Weights of a small image autoencoder.
Model: 48-pixel images, encoder arch convnext, encoder patch size [4, 4], decoder activation elu.
Training: 10400 steps, batches of 64.
Rows from block 7 of the encoder of a small image autoencoder, named by matrix and row number. Rows with one number within an expert belong to one neuron, the router's apart. Each number is 500 + 25 x the weight over its row's rms, rounded and kept within 0 to 999. All counts start at 0. Numbers have three digits each.
Before each expert's rows are labels from the 100 images, of 14976, where the router gives the expert most weight on average: "strongest on" is what is common among them. Only what is clearly more common there than usual is listed. The data: Sentinel-2 satellite tiles (TerraMesh).
# router: router (encoder.blocks.7.mlp.router.weight, 32x192, trained with AdamW), inputs 0-191
# up: expert up (encoder.blocks.7.mlp.up, 32x96x192), inputs 0-191
# down: expert down (encoder.blocks.7.mlp.down, 32x192x96, transposed), outputs 0-191

# expert 22
strongest on: snow or ice; main land cover: water; main land cover: snow or ice
router.22:502513512496515463498496467491471456526582498498464478497461501445548495500515505540510516513484448512515533500545490511485518484521455514487502506475492502505506552483452512504510526504444540517491514507533531484485538530531488486511485501533506490450482495451544477539525506457490507490479467510495523485475503496529502502519522496515489482534520476524512480525464526494465515468525560489487522486525489494481515499513505503489487487473491466501505571533480468509512466477473467516503498482497538507481484459445468500537491565510485497548486495524477493500492495495484488482
up.0:509507499484485521499494504500505464520492482490505547500500495502486474471537509531500494527549543501503562497503498476522463473499539497537497518478457524448507562484523529505512462517489449528506489480465521529501520471507497566517513482541514464502525491469514482535492531497480463488509502491529505500478494487498527486499535481545543525500505487561520523521489439451492491539523483527503551477501520486519475474473480489473480497506484487473488466516501536497504471465463483497519492499506533517488492526479481502493508520448495501540545480506465494506503486462540489427
down.0:476490491509509503513463491481468511489479512534504514508515496509496471492471483479513527456473506481530500478522511474506494480538488470533473517519456518561529551489490487549475533529488517505507501522523466513509505516499502475496538454503458467501514497448493506489530500527542542509468492518520486460522522499484520490468497519550533505522526475448467535462465470457470455528496498514508494544501463445455524494533522495516496503497565508496484519495515535523496499450488505453507502504502519485504516516504487548485494505496519497517495470516481509500466426541530504469
up.1:544446519508494504475444458490514538510510524519524484514533507488515516481505522526501464511522501523487531534519480484470471448493512497522465467504477453511462510460522526560483520515454477520492474458463520516431438499477483527500514510504487504498506492516481490504485510551502497508523470466511530526531530495487542504483511507483478472479460470532528470480536513522514490490526535490503539480515473522471482471458528510509509496530532533494485424478483497481486472480464524506509530532512499529503502493451527489488525523550504484494500514505515504493511467497512515519
down.1:513500540528477466484472524521457454516487481471522504544493492487470509496492516489495536519517511488539535490498498483523536510522528478469500511537465529507467469473484482487493475497498479549492501473492522510510487493518485527501533522467533484489487491485470486499478570448481489460506535520523489492467528498499501508463486491463477490512476495507548499486527522517498519470477498501495500502524487484535492503482497456508468454489520553526570493500462507558472494530517493473466465515419467505501507563514521516510489529477459484497495497509526477487491485463533549518
up.2:519494480504450518527488549480503509473524500483520484471490464499510502527484489506493499492472499529512484459497463508497514457485536427497513478488518539499492520484485497468526507473563506475469439483504490511496517533520537480478528505484510532490489482508477512515485498496503481478509556495496533557507502489466502485465477506576544469481502462503468500536500487491490528493505492502502467525459533513489490492506446493503548468516519486510500528502545519482512524586502495532506545514480488532540509512472456501494469499519466509507499529524518508503524536448482484500
down.2:485505484546487526507513532536536474502495458486489476509478495528549514525514464525511468445508503481495477497508490498502504479495514499512496459446528491515504571499492504512502483520491508506468525499508481506474495503475505508540475466490479536511504501493493483468475471504568479497456490477496521499531501504461541545486478489524498490500453530499476503499534539493517513513520498491501524506526487521502545490498476452521518510484453479485551508487486487535488517455522490528491531493521515480537484465444484497504540512491494514531464482440497458527520531575526502440
up.3:492483511482513474533513522505498536518475498518500447437479491459535511513496515495504489526496551508489540507469536498499543532519510503469472560494488492516469507451524483496497476527489509479488519495488508494523474544530487483508481529482478490484509496500497506503512516518503491468484522525511506525455464520464533520526510496486496547525444491495502521512522449525456468489461505531524493521501497516499525544516488476472480487487479508502490483508524504556430470476499492492516525496484524541489512535462467513507487502546451528555450457483506479432472489516503503489
down.3:467494500476509519501458504467517544485498529549498524523546506495511497473516481463506508518520506517539484522481545495546535471498544524495541436534473536538532499496444489500487469493511529456505499525519500469499549474477502507520485508497456522482493465537498497497510444465461499507506506509519500467545524467489473520503525477478530510450473519505494478505509461538482482507449468486485495521515492512462499451487519512510519460528487519466509501475495508521510535541529492478483511524510549502504512507532492512490544503496490435441493507492501496469519478488512495502
up.4:504496510483494452510453479507499500550514484499453500502482530518515536501523465486517493490468508496478521533465475525502476445517484545493443481525519448483482531478501508497529503497531502469506471468463508449549536524526462497532466501496497494522521489492446493483510515519512493499461468551493518503503463521555475539454528500535541439469501507474527537523505533511435511484469490527490506472524528473475516510508503478513497499544491475504503504462515504499510477470497483475447504475494539509488507502506490468491485473487517531484515516505500539471537513522498525494
down.4:501507497492469448474485477486482514535514494484556495465509510518492526553473499474503501501501568468527518510496508510519482473521515492504463513519546496490468497490512542513479496542537502528524475497490504519493517497453479557474521489566452500519462470482504470482498483455519511490483464492516456474460543494500496549485517467494522522514504548495479530460537535539470469471543524504503518508523501533494528495484506519527470493489509527541475516507511495476477457463547507455528535471499518470491493501525502482462513512476479512523489530534476491503492509501483499461
up.5:496507490506535489477456492472520466517515541503506493473481518494459509534489496475489493517526511517496496455541479476492466499484497525491487480518476519538518472521533554525523512459487511496499483508445533502493497546535527493486506453472523492477525500521487450543531512488485520480527480487513524531493460502540525505529521457480530452511491502490532534488494519512479511506563495509461510499492515486559489496508520471468515488442525477493485475494496553451482480496470481474542535508535517487506518534449503483477493501548513522539494470510523469510465457490535483477
down.5:520528507518512485512526541505509481536541485497514442476479517526487510509478525497497517517471506480493523534465553516513513520475473463495464534475486492487488544517484532530508473464513481517483531473514554541461500505475503535514469509475509487509517478523496454496461489476488484479539447469504513535466488511483503554442478539500485476513498516432497511519473519471492490462504523499558525504529487459474528504490490522476539499469518512511507496522486515554482491478517502522503489521479513460470512440491465481502453524462500495469493508478505502510520509501481519548
up.6:459512487514480497524522469436512529551499499494482502533522517469511534524475532457512494531482509523530562486519501509516475496495484524507480539460434510494484451509498523464508509481504523508504493540510512483507518486541523473516480521522500465490517497522472527508475503521489505527481481504523480527526515469518533475498506524479528485475481470513475502487492479470468504502574521504545529535502465531496468514482482481520496516511529498564480507519503490519464481529525481463534481485460461463487445461472490534482499482515466512538539499481473500469483502532474474514
down.6:487497495550483459486502541490477492513505453494482473472488498501457473546459503497513505448498474506493522530550478501526484486493492474515507523503481507484536518478518499480526490516492488467499525485491486547494488509541522506483491505470502515484497512530488424482481483513521511492508516503490521466505553512516467527471482514527503464552526547501491534498499524513502524515482459507524489465489540544500520483554516459479456459482496529482484475501515489487528450489506528553496488492496497534476525508516511478453439465513503564508501527489441480516485520489466490474
up.7:535490519528496498518476505463458476540527504526490527534471445505512491495538508489476469541479515508430526533521507499498492473530499505495467512521552504497511476455480502498505503485418500483488480535479458536505534512516509479514496500546506477531479450490507481524539500528484468536483504465466488497481505511433553463520457510496500507509488467503476484514528513458567474530510484499477486489544542493519484512537496513487486485529506524491513547522481503454487507530524473489495521493507509468523462496504537493528512485487512513521479479522501486502489479499504545513
down.7:523479534492500497440502494504513476566496471497501495493551444487511505504496523510523529487479484496469501467516485533472486487539513479514498457513508510527456521510538493518471517488538538494484496509449531525465477522507500481477508521490467470491515544514544497482494496479519545474497499467515499516519477509510487511466464497535468471483482492458556449491529512510453489513493483494500526459465440460501514477465501533504508480494478537480460473523471525540477505490521504510495493557476475505481487473475497484469484501506470534502507545488473512471466514464507531455

# expert 18
strongest on: snow or ice; main land cover: snow or ice
router.18:505483479513529453513501464509495493500503492505497494487532519415518460502518485529522515526474498505497521500523510513512519446505502542520501510496504516470478513511484494518514521513466488516439526482449535463517511482489510500474489507489485502485525492441525463455506459465488507493486418499518509497533493515532519479497468459486532490492500518497537472485471564498466521514525472552473485510485493485500472493496486484506526462505458523517495535477462471466511518502518536531503476486512472519535504531459481479457502528462481514526532456481522492520469459498508513467
up.0:531510478510507506510476485505561465478490476503513515497508524505522488497501517521537521462501483512485494480501518520413478490499487520525517520499444478482487494513522516530547512492524515470460476517554506450564479526484483525491499547479498516491540500534472519507485519547474457453474474510472514499518525499444491502486506498555510465507508550514508520524501501532492510502472463464488506456494483520489512500478509493500533514457501523487531480546460489520444527514533488500510512503509477481493459481525512516517498485452563518515504514506514489498496449474474495478
down.0:478480525556515476494463497521499509503524485502511531506497533475499486504519500514489485532516503497502518500502519499490485455492534452551536510500518465496454522494473531546502495515523504474531454464496477531525503491508457463527437476524492510463500464529488487493437528514498518533497508522494468437484500493486502500453502511515515491512491496509495520531519489500497472458501506476497489516496512516503531534527490471465527511449455472526512494503424524537492524481489491463507474472493495481490510543493476491513474525590479512508465489531476493440511519515495504476
up.1:505476483472521503454507445528463438531485503549477507525510500468488516486551481463540512478496515522474508518495460507500470502470478514518487502522533513480501542501534481510512539511479533497494501508477523553536494518557440482471521506516555510537533521521500486490474516539448513511532459469507486496509476482490559497490544520471478465474494523511507491478486512502453521537509507508515476506442474498516517455488527485544513486500514479542488507476550499500453527506468513482503526500464489500476501512507515493481505486502478503472490490519521483512491456459507522520
down.1:510514514474453552482490497501492507486500499518532485514453506487462522489507483485534500495485504533476536526497536533524458496510482485503484489477501478493503430557519542495482486446484488491506494510469495538476498510496518479514514513503511523520489491490506490520443513508493516473493465436485505498479476527487539497484521535510531506501530415477525502528529510479567533509483539514503495552496511492557499459523490465498527496493452513464491503465521485526506533488528521509460496478503550487487479518513472501494493483499479533484507492449479573503523519488496494497
up.2:505501512467434478454501500553513464536521483485486502548515482447498490494561491526499516509512474515502538494453492503512471477530481502515505482459526456519470488522493498505571490526509486494482537467471567489508553463509527519487513466506467487519467481484503512459525523532475522526505523519488525498534483491491482495508545495484514474478508521524511456544490540527497474534485470476519483493496519508510488476510476520490490496498445520521489517488466512444500555513495519499520490510512492509483509499458442527503503538474544493505508528538510476503505503524479508480
down.2:508481492528470497526489478499524454459474520466480523484497541488500480502476493488470473512530525469475489526478481496479521470511525480466450530491494518437500516479547491500554493491526506485542464464469561467556481512547482490496462488482485485499466530461517502497514511513504510503494512473503489494496492507501530460534518486443484491497500513459528526542473500493505518469440496550540524472474482519483477535518489563531541470485500513537503484540508488469507516499488457484515522495534493513538501504484498484503512473500496488471503506532472529535477484509545477506
up.3:525525524476544523541491501484512475544492519571552495489535475439487517477476525456503539513509528538523475483484513495495499499499519504521530547521502501481520484517525510514480503473444516468480484452457527531498479500448506474514484489474501559468485506475507541501513561485517484528544456510482492503477522513503512516517482467547493498502454528491514516511500465482477539472548527485497534460488490483527473494493522484474494471520478500523509489495537485490484495480471499504500483496489501488447478521503520515438517518486499492507515469484555521499509480523534507487
down.3:527535477507526520515506480489504541501493603497479510536500460520516490495489518494486532478484491486525511544459479499536501516485500515542486500499461504526510479521489476515481514489515471502490527509517491490493523531494513448515539483502483500510500528487511531488541543544479506512520543519505497517500508518499474517532522527495553499481470477534510517515516492451535488493454475523452460517510502508469519510520503529475462500511491496502505540471542499470491497510450472475545523504537521480491512505465510494477461546496507515488529459480465471471518413496521476524
up.4:502456505486481460502521507507503487496456520520532467521511497485531530470499487549511498463491488517511504496485481508478459481495546508480491497456514481498508496443526500524563517535534492477482444510511470522513513485472482531494502453501486506488523439490502493478505508516515503494526548489484466534516477462487537483484508474509478498479488477501537458422473459516511545519487552488484511497525529512465540514498494484497530498492473505484515554476456495509496497533544484492520451526513510530488453499545529537504512549532484486494504503499538489521479508532502523518
down.4:529482485486557492475514480520476495477482429508520507527533502529503453499497508537505518514473495486490483493488509502545484501527533460482520531527478489533536486485519460499569534486486505515493489493508498437461531491498507491549512527488519547531478514541480456445468510455500528478463476527493475485500493532542539519476474498488515496505503483489553495545512521500492489507509479519525523503485481492559500539482465503472495522459477475541453483503529512497505517480507478487509459494493476518495496500470477501478459504537476487507499497480495549517489554490515505476
up.5:511476529505485506513486481503514509536491531475481496481524453473473520505491471486495480482464479531483479437471483484543466507483511488434507501485531499497510554475504479488476519472531496471482519541435481508497541482494463505478490509504503504517515521537505478440519469483461539534496502510522522519500533518522501479525485513492533452526548476531512517524468507544497467571503530502476489487505481491570491504518515548500500505473519524465446483527506486478526517496502530533482484481512494515540519496470510486483502545516499521474512500481496508496560506527515486520
down.5:442496562517474500486463486485525499468526520509532484481500475516466496481549499557452504520518530521497479498528514524524497438511511496525484490498532513532498505511538532468502499495485460493503502480477501466528521502521507502500509517508477473500474480502463522496480482528487455531485485517499498484503488483513510481558456478506470550475463505489513462527492451477473517506529545457448545507485513472498500475495505511487483484490454563522515487498490475474575514505507522471517512521480481517500517476547514538464515543480511480504479534500531524509481487497478477528
up.6:493518465467499468488523478516481508468506502530483494462502475463510466502512494529473506450491533470509504481470497526469581507479512515510460496517482513516504494491491464467556509498490468518495506472491479501490537494540485521534494549498528506502484526491463518466518504516473522520510454537482513493527494513501476526403511521510517452483511469470501512454528490514469558504539479533487497475539480512497512527561486487501508477477510509492536507503465501496500489505511543481491521506511514489509491514561487537486461483498471494472536488506486536462500497479540542494
down.6:453518489508450529516479536493496491469480465455516518504504482546472498496524475460524509572537511487498505476526546533468506480511554521489506468493476514500501489488549478469482449486478510453485521494543535520518501496485475488487483474505485492523492536494501489526476490482499475500500493511532526517489510502487472531492513528474508462506468493503510515520535472465541551499516452482520503511481457498469460515518539554510485496483513501503490479473478488533526461537481533497452464529468563485497519480487488517529491531478547492532503492470511480512505517460509489528
up.7:487520542493529493508480497502534487526495513464518521484466481509510485532509511478521526497528530523515514534463518522473514486486505477520484470465470520478506457483542491500489490504530493481531485472501466512521518480485489544525479497468517496481492531536556515505530508538441477544465467479521493466457504495501502508536469497479498489497467486490522482512431505501498481491589494538560516517523487469471467551493485519510489479487526489502491496522497490521539533467488533459526520485515533550467506484533524494517499443480485495528488503532527484499498502527496455473
down.7:475478506509543493521490569535530526486508493517508506529528468531519499531481443502488482486473493495500454479508501554498517492470501532481451492462473497473515524519464520542476493454516515472540470441493495491508490490520477494496484476552510544508490496546516521503451500507491541517496539472480497477476504541576522503463508538511469492552505501516544481516478527512501512477502501571493459490500510522496483480472540511472532490500509542522512539519528513508488515500510495476538510520470514511496479509503486497518477458470500537515482499511501459499511500476474517496

# expert 27
strongest on: snow or ice; main land cover: snow or ice
router.27:489492493519518516476537493532503503532458496525537462481503529531514491509481491495431459469466495523495561499511471521484483518510486536486503500495455535494494512542498499478526463473522504473492475496486531510485510479494480521530528477465450499508490478494541482455479517523509466481520518524458509518523504464544478524493494498488504505530502506539462478541520505509498493483504481475444490469510470458534514535468468498518502492560548524524505481507440546469505492487475486525494482515474491521465496500487477541506524488469476510522533491521472468516444489502544462489
up.0:504504525514495517487505503503521500529543517509459462484504467487497475492497499532513580491539479470487464510506517505514505462485452495520463512525532497469521466498438497473508482518474492512529499489476472426524505528495456500495473458490473505576489472538467515489511507524482501532509514515497494481474507482504510502476483552507510492452551543521530497467505516513479460491549456513498517491466509461501495473526509535501490460491519517546513492468505456528482488500486517509471508515472481542487510483509530525529507486501510486537471484483523553507501500518483505448
down.0:471490489455490468476516496476494467477484511495501492465519518472500492509520506479546513544494517520464487502507496466538472501520509469469521544493498488526528526511538432507496457508537473491479495515497515531481514537499490483494487471495503504467529473498490508472498456541519485490480467527521517506508507524509525490499560555480529451495509541480488510547459500543529510511469489561495501456529527444477503511479520480505457449473538494495526485532527495521490542438524493526489490544512556472505511500506494493487492495505506473508471497469476490478555505502492485503
up.1:481470506489488515516513486488498468504482482468442502499483478535535472492449504485470513540534480456491510519491536507464456460500478424507494511494476496488495493541497488554491482527522488496513470493508495527496519436505490524526504496498493512498534531533540499495522499483462508524479541499490505532475499541508543512470456544492505512527491522463548536458505504508494500492533516500500492454490440518553526497455531537480556455497524513501492531497512518480532516465451521503526482492492492508506502511477495510505456502491480508537474491535512526507516522487485454507
down.1:524483479463509510488466483542462517501477506525530462516493442502503416512475484488482526495471554476515516485499437483541507507533509474538538501497493497556554495502499471518542528520491486492551487532546520524478500516528526474481507478470491504461515472457482502471517487460484507472475480461500491464518459511454484491491478494493514492521480518510496523490484511487514500513492454527434479524540468494489473506465504478483490494478535497520516505488508522506516482490505542467481528503498501514495506544551534474530476502532440513490504489499502504502512483519508509473
up.2:507474503469520490496521514537507486482534488514493484479481490483477494522501491514494550438498461501502496500547527527545552512482491463458480468558569473514500509522470504508515494476555500499488535476472521529548475512451515509509480490521455477512501504591506450533490518503485532516523523529505537487482492484498464457496461496506501495509465499501512552540511487498490528525465514493495493494523548517449486497511523520498489477559497472506499517520495478557484512504498491532489478489494522483492467472488490513476481515502490492477536483505498476521469507510476465477
down.2:524482511523484481449487449530517463516494493543497503486493510508522471516500470491507473504482472478472520503459510525534484481468486488529495528470507509498486514506514477443450498499502503508508540434513508523511511504519501513478452527460495544523502501531521480478495480481492521509479506523489487513540502471467507505506483508533494493516502467492511492531521552517542511523495551476443504515518512551533513485485488503502509485486531502450512506529541452496467437520515571511518484484518475492496492503537509528472491569548514471476514514471476520495446529494517481520
up.3:515456471509527528495487485496469469509461518482487493509499488489478527466494517519541500553496503549424486509508501486519525506516475473480494464551503540503478491557535461507491475481543532470543517502522495506503522494528501499472492502536502483527507541530494478503489480525511490498500521479488551483446485472483546506505515544516541501531518535483509546516538503480547501520444495481485499485475475449481458481522527502507496504546509494520505492467503503530492492476502463494544484498485505506495455557496452487496527476484472500525487460504504514448498527519504519487
down.3:517493486517492510504518523532507524490472466523513503515499512476515485512499470525492493496500530479531523525489480536543508524452513485480454454466507459522542508489446467509549504504509466495486481468518485507508487504461493511492453443493491507521538515538528518483540488467497479495532546503506469523528454498547498467468514491541446533544513502533490491514479476477471501450516539509497491519565465501435515485496517480506498481479519536503496520502506544490498461523491518493485512535475516530531511446507503496499491497477506518481497490485492464508446456473528494483
up.4:479505516487452513517469503514499535471513503507494476520487483527526538526506487420498471482509515490503479477475507509543461494518493494484507478517478488534488504527491504496495490453478477481478485490474501520479498537524513513505473512519504504521524480584479492508531500496506505480473503522496498515479483481500540494479459455481489483517525472539518522540528513504530493458498539493560461512499529542461486506430509478469471470470516507516505488506475487502461494520498501498513508472494492532454454510508551497546512525529559467503515510523532455520545488462476466527
down.4:505513483500481497495497488516510492501529519449494519473485471481515510502496471501507486484459522509506471454500539485485476458478502526498494478507545550488466576484463472527447505503487507439484498516542506537458555511493491535494506551560499509477498506520520480474485533501482504521499502490507511481519482498457467537508497543570479497487447504466519459509520525536495495480460485491462473499491523491499491477476480516484495515536519460555483532505537529497532482498471545555481525507501483487458510499511476487487536474481497480517513488505524515522484514501466500509
up.5:513471512485514488505518495502505443458493481497430527548505520486529512439509513489539530529516471486490539482510519451528473434511541467528484548546460518536502521498539503499514494492482525525478468517469502521497489532497523475502499526467534515522516491536531485533476503487520506536554520501476474472477535492502475473527477489470487461541493502515533549472499508452532511508505520516537484496496516492490496521518475477506494470477489535494466510495487451487498478510512483491540511547541508480483446495505493507515518526504521503497532492483466516496479498545501477522
down.5:493529457465456516489535467526510492450489527470461452502453518472561524531536474480478463487491484487508458527480510483508473513489503514489458496529496496442527501451458494502461533515518505516492488520521501519515482542515497503472525461498528500513477537555532524513506493479528450537493543503512475482516506495495503487516527491473501489513496512483498493472503494499486490460529524521471521505519466521475512466495501482531475536527549519500526520444493490449488489484511483526544528521494508506494512453454471516521482495487520480530505498513532507473464456513492541511
up.6:519466501483439541529503489539541463513519514492499499533470514494499463487464484545525489495529478431502470485506522463476538479518503523480493444499560483473536455545483507479498494501522539496502490482476466439537520508503488519452498522528522482480508482569451484478529508494516507525484513531520500525485466508524503488488481545477472479506498521509465546493477506491470524548530552508507495491484488506495510494524520495492504495501495507493509443509505486505485493481503489527504484540463475527511494543494486501508464521476516506491487493537446474506519512529527512463
down.6:508463490481524464510503506538455476442496525496468515507475533529513492501528499522501481474502490521493490516479528457517511504484495481488532522484484482522503561417483521526539509472487501485475457483503462461505539506507472498490496537491536519424555479488495472569519460507496503482493501465531494467491534494490548465531511504497506478528481508524522512538510544466497507533504497516512491505457483512505482471487525516509482488530506482521458495492512522474504541472479490501504490536501547472522496498444487479482525546488476511453466503495484494504472515465499500518
up.7:485497499507486528531501472512535525473499533443441512476502538491490441537513504513514467504526498514567480499452458530486506483484474496479477510460473483507517540518529516484503472504497546493480499457498520503470466495504507486500488478470505482477490517530517449498487480507463532493459499489523515538520551503475490505483524524544520524474482563520480482519533498499440510518513560515480505476533516480474500467487543499497521534518496495462470493497537471488495491506482525493508464532509568510476509511536513478501484538462505487500499488509475529468489465534512495505
down.7:502525526502498460528507452469473476506453485516470515537484498532520474459505499492492494537517467491513488514504488533546469533499525539513474487496466473489482522550568491449492470493486492498507515469515490496524499500498524508510472531490554499484491486491505484523463497524503486477502489476520496533511485497534484443473483544452485463445448526506482500534524532458509528520527525490444506508491474506505524511517483485531500539520473437460503449502487493547502503463511491541521517553526524486487476513496500516515486480466484506488507477501520483513481523490526533518

# expert 16
strongest on: water; main land cover: water; clouds
router.16:485497512529468512501472492511482531497418462522547521464553486522504533528491521509548541478510516511469491470514476540513541517502477494527561483550543505470525472558513552501516497489480516485498508484510544476546486497482503472491516491513557516518513492499518495509519512511494474495509480536483488541495505492478517471508503482486538474491480485513473569540488492509504505480494540504510502462478466505510522482520491510557467525499498542492515552520500518526487535481510466505501507493516511497480541484490520501491480483525499495469489561521550491511538502499478507523
up.0:505514447513514461490478486435494470478525532506492521477473500481521523526515494533508500507491511450473505550506537503523492537521497506503521536536449491513486435483482518485495509457483537521491491550497518466531479519540538492461495506501511483491517501481493487492506519518533479499460534491487556507500497509505475449441475472427531514503500493553540494483445512517493526545445514513531501534499542473509483507521473500505508549485513511542472505513515508479491484506502506478530503501517476522500468516496513515490499528474521473460505507506480471498496518478461538505
down.0:546462521513510484487484482517529524508525483483523475500520462474521519520529513514516482511500481509500527529497498483501473499485531489495497488512451479515488483512493487546552485529531526525495454483512533497554496460495554506480491500498468552446553510547471477510500488518435502500509525572526527492512488505517498514530508481451482485483453486464501524499499512524501499523492532483509479509512486460470477544501495535551524495530502511514500462507464506505551491455521499504472495558497488526486523506538486519491503533477523475497463488500481536460509491548507488464
up.1:472513544453475496471495497491502477489486500496469503515527494473499520490521493525538489511496514492468472480493474487470489485521507492529504493527534489478519518473494524474499463482498505510501499500499477522532537514491502483491499541526531493493486475544509498480450467484481489514490524533477469519489522493472500526536495507505459492490480543489493520523456492532505517535484465499515508506515485472471482485536465518481551468454519561498487497492503507554571541498509529496534468504529478553516524511498471458508509584519460487518460491515568520505494562452500517508
down.1:498467540544534498522448509522482542513520502450524486470507443513527482526506474486519500473524496506496498488509549508510532517480534467476585493508465479505477488528501470503515462485525484541525508501496493538505509483506515503513545491533531497469484458505520444464500485490474496451539535514472470482517466493486488523519463504498462469493516489510500497526511509530508506519482515515500497525528483473540466477521459513572526463499475521490488488496491503507478492513524482497459438467497514487514527508488479511524510508506495469515532492571495511485524515514515513458
up.2:463515530468511468502480508535541461498465524495554519510513526447529522483532505519448522515430444553507525525489526509501496514462456483484499543495497448512478477508527513472480504449506494453503493526476510480513472487464486520481490514536511501480481488525529486505546508482520500498457487496503538504508524488463490519556503508514448511521506477489493512475518494504491495515527469491538509458479503534488499504475528512519438471496480508491492492504532471504544527524524483515509451481497508525476531518543486513500506515479536529494487535470453483504505510541487495489
down.2:495461514518501521491543493544449540541535524480535492558511505523509512452515512511483482523496531508450511524506494496539510483471535547524499524515500504507483474493462480478491530492498508492530479467527512510507501498510540497487506462457470519502487467443523445494488492491503467516508542516460524450516536535518490481534518495509527519506445504508509538520489535509513502511475519472519487528493469545474549465519499468497523476505475483462503479513467530469460526523534477505522457517480536496525483471502480482509518488474535517520504450536493500516522538497503518516
up.3:535491504506522461471486498535534492489478500518521511510492522531531476509462480502528461519499490483522558490477431530499492558524485503498504483512512460505465552475493516470518517494554478485491516482509551536512476469507477505470520476488465497511480465514457494479494506509495474502433468493501474513482518468542516469490506481502508546469492494507537468495519503469499523486564484514539499496509492511458514506486529493484496512492475493517487544492461540491501539541535503545517493503486507525479528499494501495464453485492511440469505511484438489518541472528521479495
down.3:515488488526502558479503507502500481520479498525503531518468504512550455468474528511496464518533511517481490494529474473503498469472467454529522497512495542515508507508485455519460550516501481528491520481566498503513494478509483463544496470473480506484524526523507539508489514499521505530511558470523488495475488474439497530457465541462504481532487493509503475502482464503547537515478509521514495537467475491534490462526467479521500511532510497462491488518529509493502505501515491513479463533555518512507503502492515502514525527502530520453528454537464520572503478506479484495
up.4:494536488500510525481493514532514463488480516471504497519489521516498516539486539544484536524496482488496517500481531508453519508503478544461515531553492495509466532520499525477513497498471525460524490525469509478513510455500546510453526530490481527509489520526486526486532480478505475491474510498518558485492521473507473513519504541525462530512511505512504505460495493560463514507491502494493483511505475447474503437530543522516504511481528508477439491538507451487416521484474489502510507503473503504504511473504507529497490486485547498496465502468457484490496480434470467525
down.4:498509468476513498503488500520496486514501456475511510457524537484484534458514490462485517540522502480509511517447485519480503506491496478478518511470527478465471479471478528518498530476482494472503481518479506508481501531461461476513523525476496517494544502528505468482494505547542502492500564472490523505479507479503497531499490510496467519521533508487481502462522465535505494491484485470511500507527513515553507463493495462457518474510485448506449537471508463516485473542481476523486502513472492478521539467498526510557506549494450504507552449484539532432512528509517532482
up.5:480501502490527501501451505468500514505504532503505523517494501507505520502494511482488505543474537430517449519483543492491481524505468518499497509494536484479515500522524472541481521437553540467468521480481474550542507491527531514479521453503563500491463488489516522498482492486500526515458477502510515548508499529516510515490509510475557462490453499500511515486522529487459502524504473522525510521477488483481514532520487519515433488493483515532458494510546549510464483487530488493484490487516489529506492509482480513523535445492419489513516500482486468529483497473512498475
down.5:476492517509494503531465505493498520519526520513488483495512459505529525521516467498485522483482509521552449484470477487466505499486528502539551487454476538509494500470519486457491475498528513528507478464519491527511510514508468493476481494467508513503493506503481480491532508480517501527518456430501484466511427477482520515486528524461471512478545540518471492451465493506493526466466480539509471515542545512451461488520499444485542517497512539504514480465508471517529505534487516533487509499518525503497520484524495496494500515462439516520528510533487511504496444520531535499
up.6:508516505466511469500534498529548495524481490488500504535526528488523496498497486559468421507505481516533472476489522503460544573471493505527496447497487505515488517512512522519517500524529531492502456486502477524534475480513476488496510478515484506511468504484492496478516479489509492511559489486505541544497480479467491531529530477476509529499483475471517513521550490474536531518554551512466518486488486490493480495468428520491500508495468502497499522487445514504512514491472448491483528484464476504457502522483464509510469507484545465509531515504496494535478485503464515547
down.6:536460494498464539512511473506509502500517490506478483540495509536539490515461487494546457468540457516483517455524481464499506508458512453515507492503499525521526521495496522457501497509506443483499529471511457530481475485542511463473495472471467513509527479508532481467457530516529486556542499500485524508489482526510518504494497500503477503503508511493491513483434531504534453478460500529486527489457448497498502487515487485502531494491500529530533481483468499526538533494519490527477483467504496514486496489454522505524496476566503480522548486513459479559493507535521498478
up.7:493496480523521472482499518551557513461492516496503490533494540513457506483524551475475504505488496532473498492508515495448542511483513496478456467526534528516482534530489501557515491509456505471491529463500509497505491494534515517503499510552552538533533533494482520512507468462493481486498516483483538475467536511495499517520490472478541517551474494502478483466505535516505481490514491461501487536473466491509489507497498475470518530493534509478455489531466452532457462500463523476503475530474499514488471520490482478453520522473473519497541517474476499510471518559521490498
down.7:501496502523529518513544521477468499526486484513483449489517527517499487585533486481528520533512456532501520468499510510499491489462488475505525547533433471505470497526537483483507510501494534531512517475521475507453514453505541527495507471470472488521505511488510488497492477510494529480514520488543480515555527528530523519512498499489513509502473501482503533533506491527498543540491498477474528529484501485522461521553491527501449521495504489434521473496460453504510500476492496503459479507459476498476542509454497520512476516499530514488501499459479520513482490516470561499